From a checkpoint of a small autoregressive pixel model: arch transformer_decoder, 13200 steps.
Rows from block 2 of a small autoregressive pixel model, named by matrix and row number. Rows with one number belong to one neuron. Each number is 500 + 50 x the weight over its row's rms, rounded and kept within 0 to 999. All counts start at 0. Numbers have three digits each.
After each neuron's rows are labels from the 100 images, of 14976, where the neuron reaches its highest value: "strongest on" is what is common among them. Only what is clearly more common there than usual is listed. The data: stained colorectal tissue patches (NCT-CRC-HE-100K).
# fc1: MLP up (model.blocks.2.mlp.fc1.weight, 1024x256), inputs 64-127
# fc2: MLP down (model.blocks.2.mlp.fc2.weight, 256x1024, transposed), outputs 64-127

fc1.690:483508453585488518519518464521478563547508544532442555512443533534479580442444484439540542411603477388608513523471534425525633555513478520524451513486517438555443523434470503470583524572536494
fc2.690:424552615468497485562522553403550539519491537479473491494446520559453546547443533482545557438470458601584524465494484552516378508533581437483544479491464508484524483523425641442429514482563475
strongest on: tissue: cancer-associated stroma

fc1.431:512568471592490453413455568625470512432502463383541604583528475442491542483486492524537546514531499403611582445469479525540535416518498443444461500502503500557521456484392420500459559550555507
fc2.431:510433489500503611556572446511491503448592440497457502514473512484457459474496502497463504539454496565450504527538445510436449499594512482527505441564473517503443437555505449479514473509516376
strongest on: tissue: lymphocytes

fc1.49:386479485563563482372424494453523484513501517505418482608412543461454400532497589420503511483516504557456454504560453537424447485505461493504518499616621568504475561475503501497582431477510538
fc2.49:520531528445568497508646564430509553549444535493567481509575473560473553526481480464552509540480534517543507449460509479465588490481506501480574452530501563425534501484483426423422526488443508
strongest on: tissue: cancer-associated stroma

fc1.247:551515510426517531530478585455474425546449517458523495460533419482506559459533701508516535490427568546437425502459485532504592558548573496435493477521447435466457496576524553483515544523457490
fc2.247:425510539513548461496550508482453510521528527457533564489443481430493502555499449532464517500423576427602507581465466527524434461464397449584538513492479525545493581445401538567478334395530428
strongest on: tissue: cancer-associated stroma; tissue: smooth muscle

fc1.503:444447481513472522470466481455407502461557501437518528491550495525447575521402443416548468461503491553543515383506547508525536507537549513589454515514479474507526503568586486512603476434582498
fc2.503:537500516520541467601520531496592499458513485643471493567489586554446461477559487519489459510547505454633491495463489491529467568501540444482545479494406520490499520481573594496576469392430583
strongest on: tissue: smooth muscle

fc1.529:458551405559467476441510470555477445524471498537512560478456564515570603406467505484461534500503537548566371507516496433492567542454511432459421414485593472532538507532489543447507600596446534
fc2.529:522507597488502449507531464476539561502479580397442483480494458422485448550517516562532530518492463367465506550468503434470442463483529464460568558582514459490498438396548487492563540512544544
strongest on: tissue: smooth muscle

fc1.706:467585561526514518483421451437420555551560538426476501504483512410528505455512501560524500530543549481461581561572523544424439537516500481491527492502561516473520513431449479547437475519518447
fc2.706:501548405471492488533539526501473518539385449506444559540509453532524474504547465542556412418470505501499502425406561471546504481502582432446565416495557535532450504469535545429461529497464483
strongest on: tissue: cancer-associated stroma

fc1.456:467462477409529512504504472547455479523500470477556507560537540371377521426462485622540552542517532384503545548507525591480468482415372470479455531416471565471483450480418526477392499541486532
fc2.456:506548459598475518555530383514563538510495527605530487514443470515591551570505479465473497525456382534509506456512485447422535535559494607532527453543553512459464555464505532564485493568472454
strongest on: tissue: smooth muscle

fc1.381:475470485500508504604531500559490511441509512481430564549551568557535510468462562484456428479519509455566460517433473568486504525459568484532500522436568482486441559555481523545444460510587368
fc2.381:526436454472547513533537505467468472532470482482498586418533546413439417411461559441523512503425549519463457490466413502449525409569462558517389511424427460532467506530520442508557548416483531
strongest on: tissue: smooth muscle

fc1.451:477472531497492448438476557503543519440488488420556513430550507419562517445438544529536509487541468467442450489596560525608528537448435453494511473530519354505532462465588496469453564550420411
fc2.451:464527496476482536431562401427494485592528484521450462549511521552552447522555432487571421494519538540508553507431539535363445524424512493458411556474486500419511503539473485489549423402481457
strongest on: tissue: tumour epithelium; tissue: smooth muscle

fc1.122:500417467528488516562486466458370500466445519492498416434601508544455519486495468485504542498487587570429476479527552540526529481483526464549465477461552433467518516473426499535511516436493502
fc2.122:492385513436567410413498511502491568590505574479516523484432598447499456504587465596528470484473450525534485496490577456504470506560482488510510657588477457538522498521486395442534476574555586
strongest on: tissue: tumour epithelium; tissue: normal colon mucosa

fc1.284:581503508514457607513429531504455488455520493568444566462489452524515444584370533597563450436572488516461524495487520529546426548482500507589488505462558433470410414485555436417592497546462612
fc2.284:504460533456499489372621417541546561446459529423499499422396438474469530426570456515566466539425583552500498536561547602546515471422554473433534501465527553447439503485578434566528526494510514
strongest on: tissue: smooth muscle

fc1.608:446467513508407444497461547507461550510537590496499442470515516528468438596534475496503528479444500470605417404504483519485535458496519475507503403522594605439671488429500580527581537527455459
fc2.608:463460547530545530507458392537477444505555501538484505552484444463583446604444483570429495557525525502486512482442512442428466601535516575517479541485532506574449441431541454535589503478562542
strongest on: tissue: cancer-associated stroma

fc1.380:509522504460579478447533429549538419469569498450564553546528428440495612598361438443520547441527498474444550583495539536469458573435464483494522567487487479420533496496479506490477501477518508
fc2.380:422507601492525577461510543553513507508450486514469515490454537545401492485513607484487486540478436502452549505509458506523548487597411531505488503403440433465542409505537427468473522503536482
strongest on: tissue: lymphocytes

fc1.163:466452509478526493490457418508529481567530386497383515524477457506401382382466489541533491503446517536451447534501433552447552490437532471613475543421474581464490506581477507467500520537455590
fc2.163:651481525440535586475479449454513575575517517416509495460433526498572494580558508402456486555477433403471575380448534538578534499477484575561516496456534504555589472458457544511491425467563449
strongest on: tissue: smooth muscle

fc1.640:467477473513527490438611538394443585504460533481511531584599471488478584500562512512514549371538516506389524465515483549452621530488513509379470494461521557485487434510464471489522478587513537
fc2.640:493608469540446553511449373558499438531579456544540466450568525447497544519496493557540477516486551394520430474522443545525465493424443461475409500480442560474522539523427469537573514527478618
strongest on: tissue: cancer-associated stroma

fc1.224:453511463502454434476473519409454480469510516527433456569530426487567447532489503507535535532487403464519517553543516468454637414337528471587531564485500557505618473461514471440522536456523526
fc2.224:460389581574491502484594487521522471475455605434518521339480542529492517460573580480453469456479507592562414608487529475390525619542487506519463535475553442433518452427483533472608425436573545
strongest on: tissue: cancer-associated stroma