Rows from block 2 of a small autoregressive pixel model, named by matrix and row number. Rows with one number belong to one neuron. Each number is 500 + 40 x the weight over its row's rms, rounded and kept within 0 to 999. All counts start at 0. Numbers have three digits each. After the name is the row's rms in percent of the matrix's.
Before each neuron's rows are labels from the 100 images, of 14976, where the neuron reaches its highest value: "responds to" is what is common among them. Only what is clearly more common there than usual is listed. The data: stained colorectal tissue patches (NCT-CRC-HE-100K).
# fc1: MLP up (model.blocks.2.mlp.fc1.weight, 1024x256), inputs 192-255
# fc2: MLP down (model.blocks.2.mlp.fc2.weight, 256x1024, transposed), outputs 192-255

responds to: tissue: smooth muscle
fc1.429 102:522503496501520463451519512513516509515445482522447554472492517477531493487405544564476485547526481551483494508510458484516488509412526456393455479498492464521489529469474567470499519561479542
fc2.429 114:417433490504448492463504529563498445509588557448497529474397478568456462458541449483480495475481484518527493500506520501536594503481516539535502536544490455483474524498457519543534529505539501

responds to: tissue: smooth muscle
fc1.260 085:598468506445527543479540430585462511518516524592501419450517506477476546496549489557518559494532462525460509558497415546521506491493519578480544593491523506461465576541489488482505511485551493
fc2.260 079:406556485534466515493477455508572503429505469491498540471529440428434479490545517504527528472424542502476489483476570509471498554485486445502470458463492501520450504506544472495507525476442501

responds to: tissue: mucus
fc1.144 116:499421502561480483506582490570437506449528507460616496456462532537476502543457450428515488454489476485522506495567451486496450491483502532538526492503542532505490504488576528596570541467452460
fc2.144 117:502475430482506515535473480480467515530506444585397529568366524474549567464520468476476551555469548505490511533522537553490482516548495492551489452501498480471449506517492426451468500469543510

responds to: tissue: adipose tissue
fc1.157 076:470458468478449532518515497551486506623497528429476532438488539538492536522523483561483505506457522506587495531609490529510522481494518567538526497482508538529509408510448514541428533560539475
fc2.157 075:542489472540530528465431505525479435450458496521526553564505468528558500491521475490520404520462433515480497518511556494515522483548456507522411462531448494482581506539531502547488466460473470

responds to: tissue: lymphocytes
fc1.575 104:538483535493524475524568532553511531509561535517472506505489450492501533499483512546406471433486460450584523484528530585493519499550502527505554416502509514508579564534536493559488576488547530
fc2.575 102:449539489482487500522486492444519495535468550500552492497499550441533480543494529461541529496522471503494480558486540521483473539501484509510514531549520563535451495452490536424549453516489453

responds to: tissue: normal colon mucosa
fc1.335 111:488548457484498505497513473446509519451466491456523499504525466496511506467448599430503560500442569545541468534548528485529453549499554543476490528516460494520511421494587488483510563488474498
fc2.335 115:502561534503446516430513501554450526602545446426540547473531478505479490487490528469537557553560516492501533491533532531548510550497505458492488545508494471508519461467446524502515491520534531

responds to: tissue: lymphocytes
fc1.447 107:478521481575460532572484491415465509475504479552453472472530532568557441520498546579571557462471490447451455427498503495538482469479523592503487539587521514532434509500530532588516465560496543
fc2.447 100:506480409483506523496507480577455413591479500475518517589493416519523477456432483552528527462474494473489527481481508446480485466569558485449558451505537442490547531479460539464418520543503468

responds to: tissue: lymphocytes; tissue: cancer-associated stroma
fc1.389 104:529530500519515569521585477480488493466514487473432533435501554502563432478477560469538539491557491446411524478584510506536522543517505529478519500522540509459457505514535437524488514464464468
fc2.389 107:534457468477556458562426461525525535443605483518517472526443419434470443486520548516411491523528476476484514564503471502433590568533514607515574485483559497521467526478512537447545547491527434

responds to: tissue: lymphocytes
fc1.590 100:511473477447503581551553504442434524508565564552493478537581470528453557490513517481528446461490384502536559496551499487529443472447510507477460443449533435520462525555498492497534489452460516
fc2.590 091:515548469553507445455494436520528554478429491489564489468436525464543502412535561584493539503518542446489481542474503482474479477516486570570480507554448491465475478482536548516490480518481512

responds to: tissue: cancer-associated stroma
fc1.68 103:503553543444485529428486463553534491496471509511455562513480590506485399504491520541455507526487556467473507511534533411592523468577504484455531469541495457524443476487523581513455489505529535
fc2.68 097:542482495513522500436505439527471522586600559497545449494491493410534529454489505490481441523465511476523470550521532554490528481481490512557441438423495563512522488528526482450491508622477486

responds to: tissue: tumour epithelium
fc1.443 095:512572520541522461475462474496510550540455481451418479519458467474503476502530464549476405514483490485482493444521529531513537522523521519560523476569430471489488468535573539508434497499433462
fc2.443 092:544471523451462449450475517494517446488445552515526523566485502478516501457527562453520475431510554502487499549509359493516444446503546524496431533523485583509476437429562478509539553520475477

responds to: tissue: lymphocytes
fc1.117 090:515514521457507523525510518525515575505450461514524544538462526546507426486443438467430471453447509548446502514570505490490462522421521501451473485442533508474465506503508517530510530554461484
fc2.117 085:428512514480469500504494440558467551541529477446509491443524482450508461530532512509568532485470546482538496502500480447507502446525441538538483495503535498516434468503451529458430460463478456

responds to: tissue: smooth muscle
fc1.589 100:474509463531526475515469532489567509539444551490481489468520457530487563475539461532529398576507438601463448447502482492520435475566525472506463430607607478478481485499540550447489534492461493
fc2.589 105:494450533456399520500487475554478463462531474517507477516429485445418483517503508502479543400590510471568483497476467499489399551474389559510509542451479531552467430489478491521558434520539528

responds to: tissue: debris
fc1.97 092:469506449566518548522500509495491533569482547494513511429577517502499472534503488469568518454542506493512461489422429530493530450576595513607551569526476517432537547459508511489460512471466455
fc2.97 090:521441498573481434524516477655549485487474495452508464552510473494487488466471564528436362493513455460485515591496524462504532490515494469524447457490482455533419484501506469492523500502499426

responds to: tissue: mucus; tissue: smooth muscle
fc1.292 097:514483492542478428518477452614585579507466516520571456488516516528525394553503506475557497453498450486465437516374550475530498447488565575501511535505536488538454466497485500469444464498407520
fc2.292 092:554448559523549518484448548519473456544464486468481515510519522565581423564547497430482504537519536514526430479489487453568560500511519513482429403568476512414490442530506527456519539445514432

responds to: tissue: adipose tissue
fc1.29 099:412446458497512482527453551530529489449510407517478501486525538457504531586501516535478482518506506542511475445474574556474530603550527507487583526547474489444517553485461527507591514539503471
fc2.29 094:469508505440454581497419463475461528499413506467485489489520553562478558468504500513531399442496383530493482485501510490497470481556461496513464529470488474535480540530617496523518485498479523

responds to: tissue: debris; tissue: cancer-associated stroma
fc1.374 090:523523598491447529527509463474513472529382552507512470493460575543484412492485502480495444560513490542498452514463478476513567469503489493500473476531523492537466506507494440467599514492539540
fc2.374 100:445478502474482455498459443545489510460577454509476483495516462456579554485580561514524490467530448450534551500528434512473470577577514505505526503468443482485483482538528503498601488475451437

responds to: tissue: smooth muscle
fc1.756 096:490491531509477476486512567459518519458560486439516507490524461499467436521488441527410491526545485414483521563509507456529520500491510538570525458414465524476514526580527506488566463521491473
fc2.756 088:422393508488466528555497483587547596505540454533477548494456473513541444515530551490664494489499502520527481439497538476509538449394442519515481450525528484483487457473464513495406497449482581

responds to: tissue: lymphocytes
fc1.205 099:508469454499521468500528494546503435553548511555506529460498530456442490557507531512484564535475568496509459579506459483484499492481519489508504519507483550497536592454569469507450465495534524
fc2.205 100:464548546524493414514443461447493493444471411475493574584458514558548486461545458550480505512617484465491536477562467550457492445470505532502490486501555396520411494485470509473537571547494516

responds to: tissue: normal colon mucosa
fc1.689 110:590471492523477513450497474499420496466536542463513497559537475476479460502492439397564458574467541526479531432554492499495463509501556517438457546525548565474475574500493469481504534468515505
fc2.689 116:475535533493579400549501409532584579444543533507493517509484453484546550472516499519507579449506456516521540498512490470472541505585424545504485472499534485472454479476514448493544493454467483

responds to: tissue: smooth muscle
fc1.163 104:504500447475529431487547510498495471437578560435518458513438509506554442430510460499477433382523502547508504554503528473567475545527521553524487441447529481523434448530482512456522593484474473
fc2.163 098:505531442486490507486498466498444477471415520579482575507482561551541492471565466511487576576467489514486463515509509467512468490423485466488454543572451387482485503534523448525485433459499507

responds to: tissue: tumour epithelium
fc1.759 102:500543518521495458506565493540505543440542472501450504505486475495450438504495496516481465542445509566424381490454465551488540533576493459468544498546485512520551483505458516437504529457520509
fc2.759 094:532507543538439461508514522481493570508471553459458577513532497523580602477511535524430501542485486466498499477454443392555525515450499528530498558476457557546483519488532480557446459533456482

responds to: tissue: smooth muscle
fc1.415 094:560445542547569578520443507481493493436481512477552449480452543505425510535451505547489551527505503471497475497542481535441530544455533487421531403508451466449526468582555502517549478502557493
fc2.415 096:486527517470514463558578431544543483570457500556552457584418482479534398538581441499464475399546532469483533467519513479515493448529486450555494497513497523503514517500541500535460513496537477

responds to: tissue: tumour epithelium
fc1.307 097:553550496519471497448551442481587573445525568543504550457515478519448463517520486465537527510456477514360492437495540475547428516472469506543469584491538474518466494478446501516476488489428548
fc2.307 106:563523489526571521503492518556424508494488458458471524511526522506499540445409535494501456405572459507539479601485437562420518506513543473477555434531456474487548523509565531546429510544564483

responds to: tissue: debris; tissue: smooth muscle
fc1.581 095:491491512490471486492475549567524585458521519438556452511460477521429481446541504475451497457464415465486518472429474547483492528524496582501492459547555475550450469487493488393575589538415537
fc2.581 102:538484490453512459503594433434530458528501552570493510539480566426579513518528411447512459482463527512533514515583425571503542513495480503563439521419493528497518438503523535539458532436518494

responds to: tissue: cancer-associated stroma
fc1.694 081:529564489522525406491532523462544544482469548523465432441606419518533564474470513479439485495541516489481551478489441539497540404497503512413513449501447536460534473524572527518511536443530516
fc2.694 088:477459496506446533484496550458438445510439488509481478535459578416500544443505511631491532473469504490441541533456551505547533549502473400427537527487517464480495548447438469515493457494434491

responds to: tissue: cancer-associated stroma
fc1.640 098:572542512491457479508555467522498515458515574474510520461528457588519485506534393523509464516534505531532470482484463509434499498567519506514514542514461517487430475516442479486465457476505510
fc2.640 093:539415476464463514566498464527563476464502513452479537504530495485586557474473555539523513385439440457489510563536542488485531521464469459479420529454502536484545471486503555514509522472456451

responds to: tissue: smooth muscle
fc1.229 103:525483560474521499588498499518552436462415564509540504453514497541481475491497510514494425413436515486475489475538525498444484520471559443493498541478519529566498432424523484528562453394449507
fc2.229 097:539515467453551468488500477500425539455520508567501475501444525423428473553485445490519516541517471497515485531508447494573556460494494477514475470460516579455497536589445518495527487504525510

responds to: tissue: tumour epithelium; tissue: mucus
fc1.395 102:495484477508492492518515526519472562465479433587538503446446423499486457465523436465491472441434579500449535495510533480487505476523552541506537552460490494485489484470543482556503487499456548
fc2.395 100:517510504459463516523491507549515480468487446458406529477569596454516545513540533529480581605478435439533501561499512523464516482557476478482492469513543462434531492469535503576494491549441458

responds to: tissue: debris
fc1.211 104:451573485478535497476470501443550553545430405526482549479492452499429491417524458499472471478502558490471485480488464512436473499543479471523489480480557439500533519451508550473504535495576508
fc2.211 101:485505521470463508466469531531555428450442561526502441522502531504473459501497491505557509574538451519439496520545600502504423475487526531494459501560529580502443509484530530492526446503523465

responds to: tissue: lymphocytes
fc1.431 100:480448480532472555523448535502516463555483486528534522506556497496472511495523470509561510501541561540435515484549575521521551474489492464482392482461616412479500515497450450445559542439540485
fc2.431 098:564514485582531490451515480600522461546464505550471426454464456570480465479511457507542501537489536449532537405412445505496572536499460486505546483413473533519525472484519501531449488474516526

responds to: tissue: tumour epithelium
fc1.462 107:489581539478532415454495533446496480525472519475497483529536386537535519488492595507466512546486598467541448477511510546456457519563486497522499560431483513484482478485516408560505443451516541
fc2.462 107:512537483603496488523502470511466505544484513545448543442527503530584495494472414478469469456507541507453520527538581479526576479452486509534493443450519578474474518519444528431461537526464532

responds to: tissue: lymphocytes
fc1.538 101:563526478501523485530544508451513414490501495428460486477497460529477519448526454520536494509480467432524502473437581571468566466537521554569542456517485449560497589508484444438469513603496504
fc2.538 098:485510462473562532466485450501475538477593499488510503527470510527518569499426467428502467495507516514477506445531489559479462475552445463471447513435465499492487492474485519476535479451497520

responds to: tissue: debris
fc1.644 098:495453543511474496554556505589580500527510531570514480506571470467563501454563502487511536515518411550544435446502492538533487490475476528547479485463528462500564510487496569542505473501499474
fc2.644 101:430529526501551499492456469520462503532437499490477477494400471518505513451427522513478532468515530531495557452459481475523477528485557531465548564464517470518536473502535497434522433529531422

responds to: tissue: smooth muscle
fc1.671 096:534516488472510486488449574459426469521454431493504503516508489480486470497551451532379450498485543507463534532511459475481490454575526517521557541548469565441521476502521457510565479509504545
fc2.671 101:468500572535478472502501486440532489472502478504519460500521530478525504506523466459504499506485484588546511492515505484541500516555473559565447499634482509557489496513522551461498489496488540

responds to: tissue: debris
fc1.148 097:513500530487472425473547507508454469485516505449522514520512500512491580456464445536548504476544407464477432587472515537550521476500438541490445503501481467435469536491496569533497511547421496
fc2.148 103:576486509421528566556476473500553504541535442484526491508522488478557468547461532488508453490441565498472567470526527464542414499585479544456498419533382488484505534536503433459506499463501505

responds to: tissue: debris
fc1.323 091:469523516480500449474521520481472503459524497447466508488520415499479535485406527520470476469391589510507467481523537540495507558594419447512445543505500458573494521501482472498543466466498463
fc2.323 095:504491566450447538522522492522454516513560555483434556504537484472480501504560539466504536486550509470498523505499522482463524473477521530515517455499459535483516516485537605447516466526570467